config = dict(
    noise_aug=0.01,
    input='log_mel',
    spec_augment=False,
    mlp_ratio=4,
    moe_every=2,
    conv_stem=False,
    width=192,
    label_smoothing=0.1,
    optimizer='adamw',
    beta1=0.9,
    warmup_steps=240,
    weight_decay=0.2,
)
Rows from block 4, named by matrix and row number. Rows with one number belong to one attention dimension. Each number is 128 + 24 x the weight over its row's rms, rounded and kept within 0 to 255. All counts start at 0. Numbers have three digits each. After the name is the row's rms in percent of the matrix's.
# q: attention query (model.blocks.4.attn.q.weight, 192x192), inputs 96-191
# k: attention key (model.blocks.4.attn.k.weight, 192x192), inputs 96-191
q.2 133:118107147123126145103078133099153114131101134160115147157145146081128122097137107148129110111114148142137114163074130125127138167101126145132111140161098096163111118110181132136089158143112139126163164124152091158109126160159080118113146145106159080132123106107110095122135147158147127140
q.3 097:118117141124125160092072134090155119141117150149106146163155132105126119102144108137128119105110149148151101164060130123149138166113135131125130125159106102177110121106180136133094164140121146140156166116148098164103130151163082126132139140097168073145120115105127100118126136149141137132
q.4 103:133137101195144082119166151155146154128128091116116113139119077120107133137134116125151092123111113098146127117128133107139117110165120147172140091165143131116171124117140129113105162132145127059122099138129182106100087121117098127124156147129141148149142144154099109161116110119121130118
q.5 109:137143123121123127164161121155113106127134131099154105088096141163137125139115150110122156154149110103115154089195127150104107111127120116122148132098131160107126146137079119124186088097144107143114103134102151115152139094101176145169103106156087173101138146155135169122141112107122140134
q.6 055:121133121117109135131135110116145107180117170097154133089100122158156115122098150135104169178162125105161188114109137155114108184107111157130119097152090165112114145160109106144146158100151098148142178154115102158126146131135114177170114137088190142168160150130130151117143147141159100143
q.7 103:126124125173160106119133126146112176133144118144147119109132104133090162168118113135152076083118122135143150109135164091167138129164107153156138082129156134133140105110125133129149176160141134047106098159130175095115127132135107090132170123107158133147127138119116099140102125126110118140
q.8 149:140106122161131127110109168121155123138122142131102153114123108102119150139154094132135124167087124145150120149103127167116140175132137135154152167174078110165139100131165130125097152134100124155124159097143129185115116153130083141123154137112113104153125104132142091116137124178118122117
q.9 097:118138150078122159137093098097107117135123170156160123138123158148160119103106152145121151120152130141119106150120126104148153146092137101083099063099140115118092132136126121140141080122143118134137143143137085103164177128124180139136082136099176104102106140134135154104149122122138089148
q.10 124:119143143106130130142153102136132115133141123128147131138124126133133119119102139102096130094139121118135103106143125072122105118119146176136135082121138124091111146138102119142155129124178160096124121168099119096131126141160137124135102115146157145118129199111107152162129140084143111103
q.11 079:154112110157112102141152123175118116079139122086094125133108141147099119164121125142137110153145135100078167127154100154094108086137089118138115140093187159118145127091127097130137106114082089141116128102119174104125128107130161119138119080150094169115160099127113130108121141117140160132
q.12 077:127135118181128127125152130153148126082138100127095110157139130149103110127167097130129104121115105126136112100144126134134130157138096146176142076132113148126163147119137116119105139119104121115131118114121128134099102148136096112149121154132135165153138105093083106097125138141090145139
q.13 108:133135139082119149161138100121123106127129145111146116075107165160159115132103144117109165148164126112102142116171114153100113121103126089101121133080140156111102147128104111131178094097132094172126132127110116130161162102103187142157086111136097151105123140146151159098153108123142127152
q.14 081:121122147119107113124113122121134111110085128147101147161124128097165087081128121136111128103104152117109111144102115151096127121098114153140115146140099131158139161100142097122096154107101105148174150101143103162115113118129096125096114170145094126150120088085103120097144108122141147145
q.15 075:124117134164132093112117130143131145117133101154097145183157115093091146123164108123147076083105143152118080135089130094148149094158141153155127139136136088126131111107149128121081151166104167098132096137129176124098080158150090094086152129135127110127128095115111100154082144111110114110
q.16 093:137162113129120139092142159098134128141102095133123122134126093125163098095116118119129137141103130134140139139121136100130123132106136174139136126182082158164151138126139120126090142141186140083151121118173074130148116120126069151079105190133125118141130161100114120130167121135139133113
q.17 081:161138112162118097121163148149110129124112103095112119123117107120155101135121119133169183158148134091116169138157116146098112093134136125133126176175143177141178121105101120128122139134124118151138124125142153126137121079096123153088100165158073184186132114110130124135141112145137174114
q.18 077:130138106139171146105113138108173137137132133117139170177172083151112138120154127131128117079101121167134064132102161077213155178141173091129132098120125122094145107094127155097143127145140162118116119136129144073125104131166118150147131164114128128117088125182142107138110145119100107113
q.19 081:128149135178147100116139137130157151123131081124118163183140101135099135115140114128129108075105120149122087109116144104168115118158137142163131116134146093099129115119116145097123149151112173076124120150128162087105072148145083129090140142171097161137108137140109115162086146078108120093
q.20 064:161124105114089131140139132140145081144121124099116093146123133145149131123143138125108155182150134163095139126133094194092119104151148084091123195127129144122141129168115114139138080104160106190102137118139097141158141132136173156144122151167096131077139125162137157131133154137150116115
q.21 093:124125144069098164133094114098136089138105159128116144132119165135172098091127141135100169171143153127129120153097104159093127152077133116100109173141091125143108158141140125126116105113124127193154174105141070175141145131126122132127107130127120105131134121134148152101163140143155137140
q.22 114:109122142153134129112114133123131151125121130171117150178155118085117126115136100160145111074112166146118118150099133094138152136134120158139106126155128114163153117095173121123086168167096138089153127129154133126116110144146070101077138150116129117154127099096091098109113142136130127132
q.23 099:134133114196128086117148157150150132131118111129113114163120086108088133117141111132158090130108119097147116124094126115152123136154119137167136106182139132130177138115151127122073158123135116075137126129147171117098094124141091122140164155127144130142141127148089091138129115139129104137
q.24 169:129126104174168148124132131129100182149144093131146105150163097166077177177139148114172095115139107161136123143135167108180159125166146088116130109132139119114138092126100155122151118178138154121091098138142145084137148138121161125138146108090116134100129116163171116144093139125115095117
q.25 106:150135142112124116152156108165134092124159111102146130086105143126142138154087111097109150144134090090118148098175100116102092110134115153157124137111096137082101142155117102136153114103155121125107114145088135134134108122099134123143096090161113168149142187116114149142152129105115125111
q.26 125:148124125124088095126128146137165118135094103120090102137106117073150086090123097136133131147105139103132129151114084119100103142107127137139120152174106124132146135128168102158093135100122139140168146133138124166090106103138086138115135146140133115137141128128114114131159106154151119131
q.27 111:135161117131160161096145152077106136141140115113128130136160095143128140140171146100119158142097109122160099121146165122123110135152189123127145134133156138128135106121098178096150111145120188160097110125122122127128133151155139139107118131127115111117101136138206132158086114121109154072
q.28 082:127138121131141104137147129143077170134138102096123089125159098133097139146109131118179095138143103116157146128168132113163126134135135113134142117114143153076137116146111127180136092155152157084099076191122176084111126154164163151113160105105124116096168152142147130201115115124143103128
q.29 092:120113143137128125125099132121155135122109136172117163166147117088139114114139098155122119073105149156106101144094124128134153137120127157131115159142104109164130123090169129110083186145093130119147153087149121130127104121135060084079127150132122114138109086103099100106132141135115137143
q.30 095:134122115181143074111141147160139175131143098123130107134121087111080151150125118129159085102112115121153138114131141090163141122171123153161140096143127143114165098117123135144118157157130117059113110141129182090110099126141102120127160132101152133137133148129101099151104110113102104134
q.31 114:145132122104153146138137102134098147118160129111161119078116145166133157165118147125140142114147110154096150104179129121135150093139153101097146120070148152094119117125084139130186086141140123138097099145105132106154155118105178128138094108122099150106120130128162150127115117127103132136
q.32 120:093093163137094106154127100149102128113090135173166110108105142091140109131109143156115128137163156123096146119147101146100129084103098140103120160125134148144098167154124107163127094114141114129161110136147136140165158106111132096101136136140107143109160126095101176122145139106156120141
q.33 096:113127136139147140093117123108137147141113129163134132135152131090158110105131132145128105097095135156151113138115140111166170182138139149146153075147106141132128113122153140117103158139159144103125129165158116100114171178175099142132162154098142089131137127158115109159116162152112139149
q.34 074:137146093168132135130194139144105129104118097110114085181141084147096115124152149133151158097154120108114124126137130121171106102158150124115121099165147157122177137070097133158119125129094151150130120120124161103121109091112138110137112157137107169172139117113128122114112074114133134113
q.35 069:080129169113144179113123106093135124108126134174183142133175141123133151124160164134127125085130150166141128099116138112122124144115180172128120138096133128117092112108113166098150124140107151140136124152099088127139162173165131096137108104184144120134102116113132133135073159101115166120
q.36 087:153132119134089093142142128158122113156119147094096122108065155103143105097105100124091143184133119110086138161137086160097137136111082099118117166139111132150137148142143087162110123099143092147143186108142120151131101080127109130113116131111121151134150129137104140118187131147142094114
q.37 076:079118148133149162123138113115136130115124145169183146135160124142114148153167193125159132085146158171146130082108157117135128122127168164114125109097173117124100118110098154095169127159092151131121113148099119119117138175147151104169129117174146122124117124112129141131082136101111176135
q.38 074:164106138104124179127140139115087120128134091118108125095129141107162121133103076120132141142116104112127110153168124103104148124112118113154138175121111129121110118144132108137143134133158136155102127099118118143159139103084134151081100124104089135130135134137155122141195100160101092122
q.39 101:119123129152187160110111139106111161121136106153140114143183093144096178169157136111169083086114123129165128111127182091167130100159165141138140116134140115107126094096131162122132145162117180108105104151139138107113144167123143105141163122146141111129116136120166095144085121143116147117
q.40 082:137104128108128102142091118138125160153166183133123140114135154119103144151123103139144124132131127134149156145110131125133130158136126076126140114082164097141111113140173135122128135176102124114110150152126105111118140149136126136140164086070169079098108114147128107090097153174122084153
q.41 075:145123106113146155128157133151128123137163098095110154087133130178120154178106127095137116127121090146117114090164141115118141116150156113159160098091149107072139123159091129114162146125144134139106118168080161106108101125104142150147121078146124159143113154151140114143131126096083113103
q.42 147:148160088145131143109158157121154121186133103098100124129114097141114120112143107105109134158096113111164116113123122109135111161144140132160183086162131143148170139134126146092118144146158119105127149103124102122099087135152105152159126139126159142170116181157141115152125112131116121127
q.43 067:125114123126112099161100096164143141114128149131122135162119136125107110115089102160160105075138133124108127122094108114209204150112108097108121079113125103090126128165133127153108137114126104131141082177145166090127152118121157138131139115097125132116130096126095131131162111135141115161
q.44 091:111133134126100104150117098154093149119095141135120121179102132119132081083111157142128130109151143159116139163113100126143169135106081092092091107135103142123129165136141107155095106113109108140166132145167127112146166112151157133111133161120119136098166090109109155113143154118149121145
q.45 073:082125122118134154137118126101161142175132149147151136164158142150088150129145175139117117087141148190147101118064127124142139148134180140116157116116122086149124117142127153116149155160136138131127144130134127139120131174175132097168134109126172122133083122124124137116075168122108113130
q.46 090:173168096137127143105156145127090177125130057120124096134139093146132108136133111129159132122116110135125131142186128068140125120151118125123122137161140172119182112126086124156127117157164173123115086155150131072151156098130140152095131159113100174149150122133154127170117109140125126123
q.47 068:069130128144137117139126110134155118130102172137155139171149138151083158126159198137132120083149160175129128085070135143161139154128145138112135080122139120116139131115128161109119143147087122107152140147127150126109124167171142082178151122137155115119112132115099131099073159104125167119
q.48 134:142117105158164159103103158110147156157149120115112138138159108140080171140152123116163107143107105134163101151116181105175135134160155096132155115135132084133138089125128166114114123171116166130104143115142172103114136157147130130136129114114147088104096116156162101155101141170094100097
q.49 085:163184075100141160111164144113154113132153118108117106123142096181159127135158117102135153147087105141134128105138149104129112156152144107149119128118129168104172104101115147108142107127157138131095123124124088099110133133137135184161091137160119131127101142155160110113122107137111162103
q.50 083:094137159131114126121103097132101183152123147163150116121146144135160109145107154178158116085153153156125150144134120102153182158114126115091099120102124128126110135162116141138139099145157124113132083182153127096149174135118140143078138135084103109098153119126115144127113158120160095139
q.51 087:154110146088097114119100126124116134137144132117086158111129166095138137107088068133093079132097119098117115173108113107106125133109082118130111165117093055137091118132165102136105155119117118144126147100114112163108112155132109119087119100149135100123113112124107110144168128153119115143
q.52 067:091122132159135104160128128151135111119111144141158081137103108141109126145147167136133130138161141078143122110109147170161085102143140130087120114123147145143122149094104150131123103087097116115153133099156128139133153086099173104185150143111157135159123137119124154101114084102162162147
q.53 066:184137101127106127139141144134121157153140094108090125133097147106127091093096074123112131151104107142095119190129094098111143159134080107123111144138112118131146120152125103162096141139151116149118154144133134120112121125144101152089131139102103153100156116150121111139171148149119086117
q.54 076:068102147120139114144118102110167111144109189140177144130127136123103151139156182128118120121147173114140151104089136164126125139122144160108115122110132074137088143111132150098135133119056120108132178107123116164129113140155114099156121112149182110123103127114105149117081157108131148116
q.55 075:087102152121168163105111115096142132121118153156160127116166124129118161175153169134145102105125153143164133081091168123130127126125163163155140096106144092109094103106128167096147148130090154123125123131085124139127128171121137098150132118172167111127104128117130131135080143122109166126
q.56 089:142108135152142134114095149117135126131123121138105100124137114082107148109109102173149071154117143076135136149073135100134099126130118138122129136164149088169135111101190133188087160149114149072117135110115161109107136149167107122151139130100156095118132142114128099142115111188147118173
q.57 098:111113143106126138114119139105109189123123139138134136148137127105122113129143123168137129117121175186109133134105118155126174103127130112119121211125158145171122124111158135138122130167069098138136150090151125128145136129139118100072160127113076128095138083116133118086129163139134142126
q.58 136:098077173124107118159097098146114152130118170146152118121112177090107131137093144179128105109144162140121138146101112128133174139107098121107098122113136108156080138152168115154133131136117107123145147154129130119141162126166117084132127112102135092081139091119108142104120170147156092168
q.59 109:117123150112112106148130115154104175106137136135126127136150149102109129133129121158138124080133151162100119141132111134118150124124128114121104136101137102120118127133138118163131124147057115154124117148103162127120145144166116081086129100125100141084132071091119126118105148121121111141
q.60 107:123142141138146139110152114138088125117102097136156124097129099153151114155146144120146171119142119099121171097178144120101112100136145154123129124135180183109141135108080140095143108119158138106138084158121129106154132100094133142111120153140086153133141161128152143137123121095129162120
q.61 092:159122106113101101135093145132140127154151151114075136136100156109106138101116089129092101169113121112133103189094103150122133146119108096137106163136082075152121135152176109156107146111105111171128172095136121161089108132143100126118115098116147104129115122130128096115161127156129079126
q.62 082:107131130131184142103126127096133132133137123161164121127171107143118187176162157105161103108122154123177142110110174112135096103151174146154148118128135120117112092112122166099151143158107159103114126131116125132118127166120147100145141114151149103131096140127154108131077129118118153107
q.63 081:172143115128087098139130136147140135149130121100088133134098146100134090087091087135111135154110115127109114178132090130120132148118075095125107164155102119143156143156146096170099135114149095148132158118152125130122121116153105152090124134104115131114144121153111118134176139150140075123
q.64 145:174096121111135129125091163125145141134168121115068133127138150106113164129114063133158126142100123088137115158091135126136108126133139088118147127125163075147118086113184132140119129136101145143101133121109158129087125128143127140138143088097138095127114097140158079142131097183127140141
q.65 115:129108129120129111155129111157131139146166124122153150097109158159093165186132154125116148116151110127121111116151129113150119139152138119102138103074139098121081115140114135122192112124130139153087121114100138116150128122119161129152118068108102139103107135157138138118112130118111100114
q.66 082:134136144136120136135159141121173113125132157167141170094124141098149124143123128162130128096119147160112179103118119117094115179149123186154130148130092102143133116120167127122135145137111115118116170141124121172146133165149068129115130132132132132120125135117094111084125200146128150118
q.67 090:145121149124106166163143093153145124130136136132145164083100185119138122135073105128108108101135127159085129120155091087134185136105099145130142097089108117117112134147132084155148119135147100112113152147117110122163129130118104102127077130105141149106101119117079132074166135130097110140
q.68 093:153138125100088142171145108153153075126140147099117141108089178141132115120103111113086155149139125114099092126146079142109133124096113110106146114079125123114115163158118083120147096092133083164117162086095113147150112096096155125156058122144139139127092115128112154083175097126096119135
q.69 055:123104127124134135095097150121084121103124121127126103108138070123107138133173112168143149106134124133163176112107142153117097143125126116120122097168151132129118109138134185139099130117144167116139074167142157101129171134151142143178203131112102108126157126119158137147080166147166128137
k.2 095:133132117137127067165154130158129149143131121099125065105087104139096128125116141122163171165146129077116159128152109130126097103140137079105122142121199151123143135141112146152130102156122114106130123153106176082118126095148166149145147109147129123082153168166156148150096129124161111126
k.3 109:120131120145109070162156121170116149135114124087130087119091107141105128140120142116164176166150134078114152117155108127131087098136132081102124130120188152108137150136092145129132097129129116123128105141116173090124127096135171146150140118142107148091160162164151155150113110108156116120
k.4 119:109067145180139089142125132167124149120130143141128129120110131079100143149097124141159078142134134113141177124121141126096127114141090160137135149169144093138124123130150106166110175141114133072125135159117155142109124130137093083113175108122156127122162134091105120141135165135146127136
k.5 109:131144137105145198100108132076135101108133136176132172135162157120162109110136121131075093087103124188133096136112158117130173154115124177158133118125072122156116117106144124108122158125134128134138147108156076149141136156133104121113105152119139116156101097106101109100150129136106146141
k.6 084:132120140146144197114122123111157082083125129180144197116112151124168126128113131130098083067123122145130109095110160122138181129114087197152145120126096109127109106095143119086137183108157104106133128102158102127153110134105102105127126137102146128159094154134080114088178127128123137135
k.7 107:132113123173087053158137129192132150145125118087111104131111103117094143153110116123177143166149120072112154136150081144111092104150105106126101147141136117104138146168122081159117115111104129138121139141110180138112114095107134124109136110140121142118154145118151139167101134116139091092
k.8 134:113120156092089145150101128112142106107099147155124157154106181093142098094111129153078148115128168148110097152090094141114155139089113137107128118123140120166105151080152115129108140101098105145162155085136090153132135134152118110123125134129116121149107088110083136083148096134136148149
k.9 080:116134143135119127153132081149089159135127124125140133177156147139132113146111149121147127104158125160095095149157113112143165135115135114108076116089099158102114138143106085137150097122126145155126135162126111122136155123094158098079081125132103159102129102098125158119128118101104096114
k.10 142:134106164099095132125107137115129107122115146166123124120097148078165103101116094173113127113110153113129158140084096110096134145100109153140128127153130129183112117098181111153103156132144095099142123127134097132119128124152097124120154129124121110162136119108088105105171124163162159193
k.11 091:145144131106149133071093148055140131134123154126108144095134116132167125096173117137132167138094119133142132151101145179113144154120148107138137149136119133153139098133138186131098110148133138123137166111155106150113130148151120169117138170105134082120122119154150117131133160159132133150
k.12 080:119079162166135119146113136152128132133120146160144148114104141072103145160104129153148080129136142128128144117098137111108167134130094159126106158172147095157111125124143087149126176170125116085122132156138128114140138135161085091130148114105149102095146148099102117107144162129145104141
k.13 099:137170118083140185108123121069135100107135114135131162149152152152164111108161132117072146086104109166118070126129130128139150145119152128144133095102079146122137136091135140108139116105129120158126125091129081145135123134105129147115081158136113138180072089115119126107136100131082157125
k.14 096:122078146154132119124123142143130130112127106144130128129119107083094147123137109132110100115130152120157146110103136114125135101128141158135155122173181094147109104087145135144117199166127140060131129138118127111107119141178097088164192093125159131142146146110108111136122125138144153146
k.15 085:122091135150101061151127146179115140164130151094111090121115124128084139133118119121177153207147137077132163155120105164115086109135121084103118158167177115130142140170128108156096113130096137136132130135107168143100124102138143136127147094121143114105180140138159146161113124145151104111
k.16 080:103118153095108143146122110126161063079097110152143144136092170135160120086110160135087128127127161089111128097095118138091119126090110160108140109099112118145091165101146110093124117104141092107159122082138093152166138132103126143138151140153151125133124159143088153097155101113138169132
k.17 114:145137115134152171118130117138129122143142162101132171140160132155113165168154122093132139116125098148135087136128151169133129141162151109139113155108096106088116104173114147108163122111098156205093144128110151158119123146108134142133110089129116112115090098124167122128108152141096130090
k.18 081:122127113155100059170158127184143110125123135103115123113101132116103112132115136134142149166156128057095124116155087171117081100130098128114124132117141140109141162132113099130111115086097090127137127109122157150128116081118147125157108134176116170129131144132120159124129085113122134109
k.19 069:121102122195105078156158108219122122125140132106120113139107122095061133152119142128137101143154133076111160127148112143102116123158104146133116156152137129119144138118127097146126147111088143110122143137112179155125115100113123090146141110150135152117154127105110154121118129106115123108
k.20 102:122126151102145191115116113085120107102123124176146169123140164126175109115130130145067101074109134192120101114124154112121180140107126171140137103101121112156107105099132148089148140146150123108134127113144082128159144162124115114119124138116125125144102112128094108096149129143115159156
k.21 097:115131141102176195082115125053136103109116111166150156122141123143178116115144139131092120079106124184138107098126170104147162151121157165143151098120116142135104103105137162096153141138173132106139120127159070109157130151137123141143121156115136122134100139141113123102139130128120154138
k.22 108:126096136177114069152140128179114139132122122097126086111112098122091158153102134117189139163148132079130181113131116121127102101145120111116127127154181126107131127140122132148130125128123133097125107162113185103110107098128141130157160102127134140090168168154140143153109145126158116122
k.23 129:117072151176144095125124134148124130115123134146136129107121113085114142152105122136174081114132132127147187116125154114119142114135094177137133142173142099133118110114148125157113173142122133057129120164124163118118121135141107091121190113115159120117164147099098120138130171127158142145
k.24 130:163120138104096105140130137147142093128153138112092116097096155107157108094095097141123149121115130086113166111118093110100092126111095132140116090107162123125136129129158094135111140100152098102126140169093138110087123106163110150163111119163142120108151151117088100126146125146146157155
k.25 137:123109116162148090126121136139126125124130109142147113108120111133113161143114141124150096110152125117150142095119153129168135099143136140129167081136180121117130106111118157113135161140161126065121104145139146076130125126145134127185195122102157116106119181167119128141129134123152125141
k.26 075:166124112123133123130133162114148115170149166095093123129116142119121126121117107149153131165088121103137126157096122122079101138133140106129135162148133107134159097142154117164116116152115106150114165163093155148078119155159120141145125093124178096102110132148139093125114152161134107128
k.27 121:159159122088126141085138170080153093112139146113089144094098114126172095085139104138112180166085115113131162130118118149081097131114119131142137167130140130148171109112154156115099122136117107128138153093126118133116108131148112171131135157153123109136126140146121112114139121159139184137
k.28 071:121120142126117130108110123111155051105116181156131171099111154131174124113108126118122138117127123084122151101119146177116121130097083168138140141114092119140108135133149092088115153079148076124149154085127126153139106104072117126136108163110147111156122140110100146084187144125122163135
k.29 100:130088127161119054166133133182139160145129115111123095126097109106081162145135120134151133153138144081149155135130108134112094106150141111130144132167187119121139127124123135176125143161106140088114132154104170114088115108172121119142176074139148139119142157140139124140112134121149115127
k.30 101:123094143178093053147123133191122159144129141108105104124107111099095146150103115142184126169146146085117181153129097156103107110132103110120097155159154098128131134143130098178104130137090123112134149139118192151103114114133122113106159120138122126111168140114137127143114138130160104127
k.31 113:139180101089104147132126126124136127153147140104111141142136153161117131109147125105087174159122112113117071156133088165122105145127139080121117132094098135123148149148116111110130089112114114204113147092117108167128126123119145152124052125144122136142085094139167139121128088122088107109
k.32 138:133135126079112137127115160074185085138113159145122150130117160124169114079115118152105156133091142134120117132095116127122135171097118117129136133104123108152130120116155123113098128115119098139151157105147115136122123160155102178145128152137121085104092111176109112098151154156133111141
k.33 086:122131142101107153119102135096138101140105142165126120125088151127183097090131142156099142138133155143108125160088109120104118118085121097123124137130180121184107142084145126096102108142130107144158155090157084101153148124139135152123125154130133086113135117149121139096158130152148151158
k.34 074:102103142139136108146111107116131135124135142119147143147171134139096147158164145135128130092144126139118110121102128159131162139151123148137105134083069124114083118119131107144148138136069103169118141124113141164142133178127133085141132118130159112151117076095134123110087161115100128123
k.35 083:128106133173140125181138093168125148099134120123133146152134133140076148154140135132096103087145125171100078114146132104156167111147114139131141092112126130100104143119110116140139150137109123104131137117119131107146124101121137060150142113097120187141121095110106139106113125101102098129
k.36 111:121137131095135124100128153096169115147133159121127160145154154120142151129142117150159153133118139091133139137071149161114133161127141137143119170116102098146119090110164147102118135148098086144129142095137138167124107182126099155107143110161127076134083117161144100102146133158136146109
k.37 102:138109127161120129158129085181096141092127086130132105141113118125094115131122137125101095102145121172105092128165112100162158089131121115112131069127162139098110154122106114157144134130144160105122116139130133082139149063134158073145125127089114179128156122102105144129103091105129095147
k.38 113:125139142123120132074131146102113109146097142155121087087100105112187088106115123143145152158123148092147192135128122105105090132102133137114122139155132151161150144130140133126103113126158144104164111147154117125137137106112127173105123168122128088113159162135126137123161124140171151151
k.39 128:135136112158119125142148109166092141103120088124128093114113087142113105124124134107095116122140114162118117115193111108140113092131135128113137096142146160105150161148077106159144109103160176113132105162119127092133147086117152110146114146118130183130174144087130150158113113091129119130
k.40 107:099114159154136108090121114129111145149100134154151137119105110121169098149093135145162141101144145108139188133129142097124140162126120162124108112140119132128133124133126138126130141123157147076165103168163126109133127100115123146073131167093123098110167170150120129127147142127165107133
k.41 109:121108123145109138097114143119101104112103121128109077123114103118159089083159111129110147168117141095130154145109111144120069117107136105118138123189161176167138166107149125113083112108133122114165130097139101129125147100132131136153130170126131106159171105120145136135132090146157186157
k.42 090:115127145099147158147094104091097088088097149145150113145121154139146134113148160141153128148155141108078126146125134142141120105096116104086107141094162148136089153104118109128128100129112114149140123096135124113166156103092176117142107141118135110141108076113136159124127077146115152161
k.43 063:126151128132136150090118144084147108132105158148111159137127105134145122129180128142093141141110142125161136103088153150106147160130151146148123149143123139176143108085150154102124149182108130109127149093134064153137113203149106132139156156170140084124092098132122107095118135149124162130
k.44 102:101133140104148122099111146084162104153130165143144164123130148123150152143138125155176147133121139081146155123073157146117115167126125146138111161100101095154114093105153148090122148151100087116132133097133139167129106176109097157106137126136134072138090137165127113095149154144134151129
k.45 066:100107141171117143143126090165105129113111117149149139104112128143114114136123146138090096079161124161106092117154122125147197135127121142109123081124112144112108158136126132112132132096150128129152109120152120118165148097109128086138084148076116150118145122128105149107147121125129084134
k.46 151:129127143119122139076127144097116099147102134142124101096101115117185088102105121132151150154118139077142178129129125102103084143097116141122122131153138147158131146143139125117104110115172140105157107144155113127134131111109119176101109175114121081117162167147132134129168114145163149145
k.47 105:140109125157124134187116087172131149107155103118136155162130141134070151146136145120088096095143118178100054130142123130152175099140120112130131086115138136106101131116110121151146137121118124138113134111119140113135143112132141070151132094108119188127126095107116127113107125104098096129
k.48 124:130121128110096112146114143146157114117137170110096144132123158105124132125128099148144138166111138100121145156086103169102130147113103123139103163125091101149114122117178095143110132117066103153131173099126129186102106145130108129112113101134135104139121081126107098092142117157127129136
k.49 068:145136106139134136156113149160143180131155102110097111169138118138081140137121105140165130145120111111108109173097126121146185111153134096132125117145177114144150092110137128137120149188094122107107145127132151101107122114130130101116151095136127131156146083128142097127089108154132116140
k.50 105:133124105122125143173139117136147128120160115113132155154154151143076168156147129110093122107128111171116063124124134157147169127143135125153130125102105115118100117125121131127162141150104104165098169098101110133133119156144121092154116087151138161138090091112138122113104139114079110096
k.51 067:136144110115139147108138156086149111164135149135125129125151143110151144123142130134187154169109131098135157129071146162105109136142149129147121197135108103177154098128167139104112134160091096158109133106123142166129119178137132170115154127170141078130110131139153095129140146164133155134
k.52 074:141122133151129121162140106172112155089139085121154151144130115147082132139124135111067102082133109182106059129184105116155161099135134132129145074103127142074117144135088130154157120111146153124106147143127116098123145110141145081154127122101121192116136121105116148136093116079107097106
k.53 099:115129121094127132095128169074155096163117162126121144107130144122169134115126120129165137156109139083147170132080143156109104159120129136146119184125095110157130116131162137091095139133120096144140130107140122167131113171123103186102129136168136061124110140164146111124168140169129149118
k.54 122:134119119139131125183121101164132157086156107118132158168147134130064155152147139126086102095138117183104057133142129132155177093152130114129139110104147124100112126115113117153147139137097122127103145115104135119128131118144137066156137093124120182134111094103127129122090131109096106126
k.55 104:140119126163128125150134101167096162094127090134137103137124108119100121134130137129101099097137121163107111128171119094155152084135121126116139081132167143104119149109090118172141124133124165089129113152115136089125137075139146081147145133098115198129161110099122143133090113104127123148
k.56 071:136150107110131083128127138119122148142126174126112089110112103092101099090149120144141152159110127067149167124105119130116056129116134129131139153158141162148153146149134129137096127134146156121143138178119144137096131153199117133117144142123177048126144154136121128149096143126148131131
k.57 071:091131155140127126134157097132141166159128093129159144173165118101093126161153157124103102083140136174143105092129129146153131118148138135134140162128122151129118133164113125117143135161090146152129137128131151134143134183137124076106148131139110128091122125157151136117073182097130117069
k.58 153:164140086094114115130131180099149086139147118103102113110103121143148129088146110109118158184083111082156111118108123135125080136113139104133159131144140133148143134116145114091108113110157101122122140099118108125114113129148118187172115122138155109151098151166144117145147097144133148141
k.59 136:126134127136137138112142151109142051109120149138124143087092118141178128111119117112110143135113127091141165090110139132114083151118118175145145114149113137142126135116143129076110133087177119106147115116130112134134103134111105167152122151126139102145135183159114118133183127131143164128
k.60 092:115103152111101156138120097124089100088098100137140110115100134132156098101114147129085124135150135122099111124158101116128095099095108122114121090137156154135076182136116110126123098088176135120157111129139093099157154085103139124136097150120101148133175136108112154140156102130145158146
k.61 093:132148108097140126099140171076182122159149159120112151132157126127127147130143126130158152155113132104151157127082153166111109156137142145150115187115103100139162098128153150107120148144101104138120149104125137177110095188137104168111143122154146083129083133147155108132120164143121145120
k.62 114:130125119156124124157141100170087158096121088119128096129123102134103109121132138115088104107149114172116104123181115106152132083132132118114140089120151149099132161134081110171147113110135173110130117160119124086131138075132156087146126133123123195132165125088115151141094115091114122137
k.63 110:127145120093138133094131164079164099160131157124119153113145133127164140122124125126167153156105131085146165125082144146110104169124135147149122176127093108143133098131161140093105130135123096142126134108133125162125104186123102183111125132167142069127101139161143111128152148157132149112
k.64 136:161151100108112107107134162125171098162146146104093141107126134121151116101122096110090130154084090115162118121130119125093093174132124158161166135141085103119143124151157117131099154107143113138116162125101110167093100156154082155151123132148166125149106164127107109152147149147117108124
k.65 080:114128149137148173113097127109134142159069097131155161139140143094152112130112158094089126131120124173149150159120146121114132157093112149126145147171067115132114142156116133142133130106156158150173165122160071175151130095098109130115098156104124119148127141137118144134155160131130066073
k.66 107:125132095143156137136112127130149134163156112114131118132117139179114178146125133126148117141135086121193101118111155129171140165168139139140159075136105113128125121118120146130134160142164112121073127124126124124118145151142118133187144090106209128184084149148132118164131141135100104145
k.67 090:157131105115154147122130144128157099152165145116103144097127135148131164120114105135126131125109090119158130109125148112114088159140148144183190092139124089116137089129141141131117136121160128117075134143084134138080110163137107156180159094128153137134105140145119080165133163162114088155
k.68 098:156138112091147140119122153101173081137176174114105178101132137136144150114122098114112144128099085114123134119126134124103095150139158152170169116107105090112135091121147139131121115093131115154078143135073138143094094167135108154168131109150157125120104140128123099135144167155109152128
k.69 075:105109146166130111129150099136134132122071144155152147130114141087150082149105141107121096113143147139137159124149126125131157152127091162130110155142058129112132145158109113125155162089128129124175145166176109171152143131114113104118116162109131109072164148128096134129148168099180116114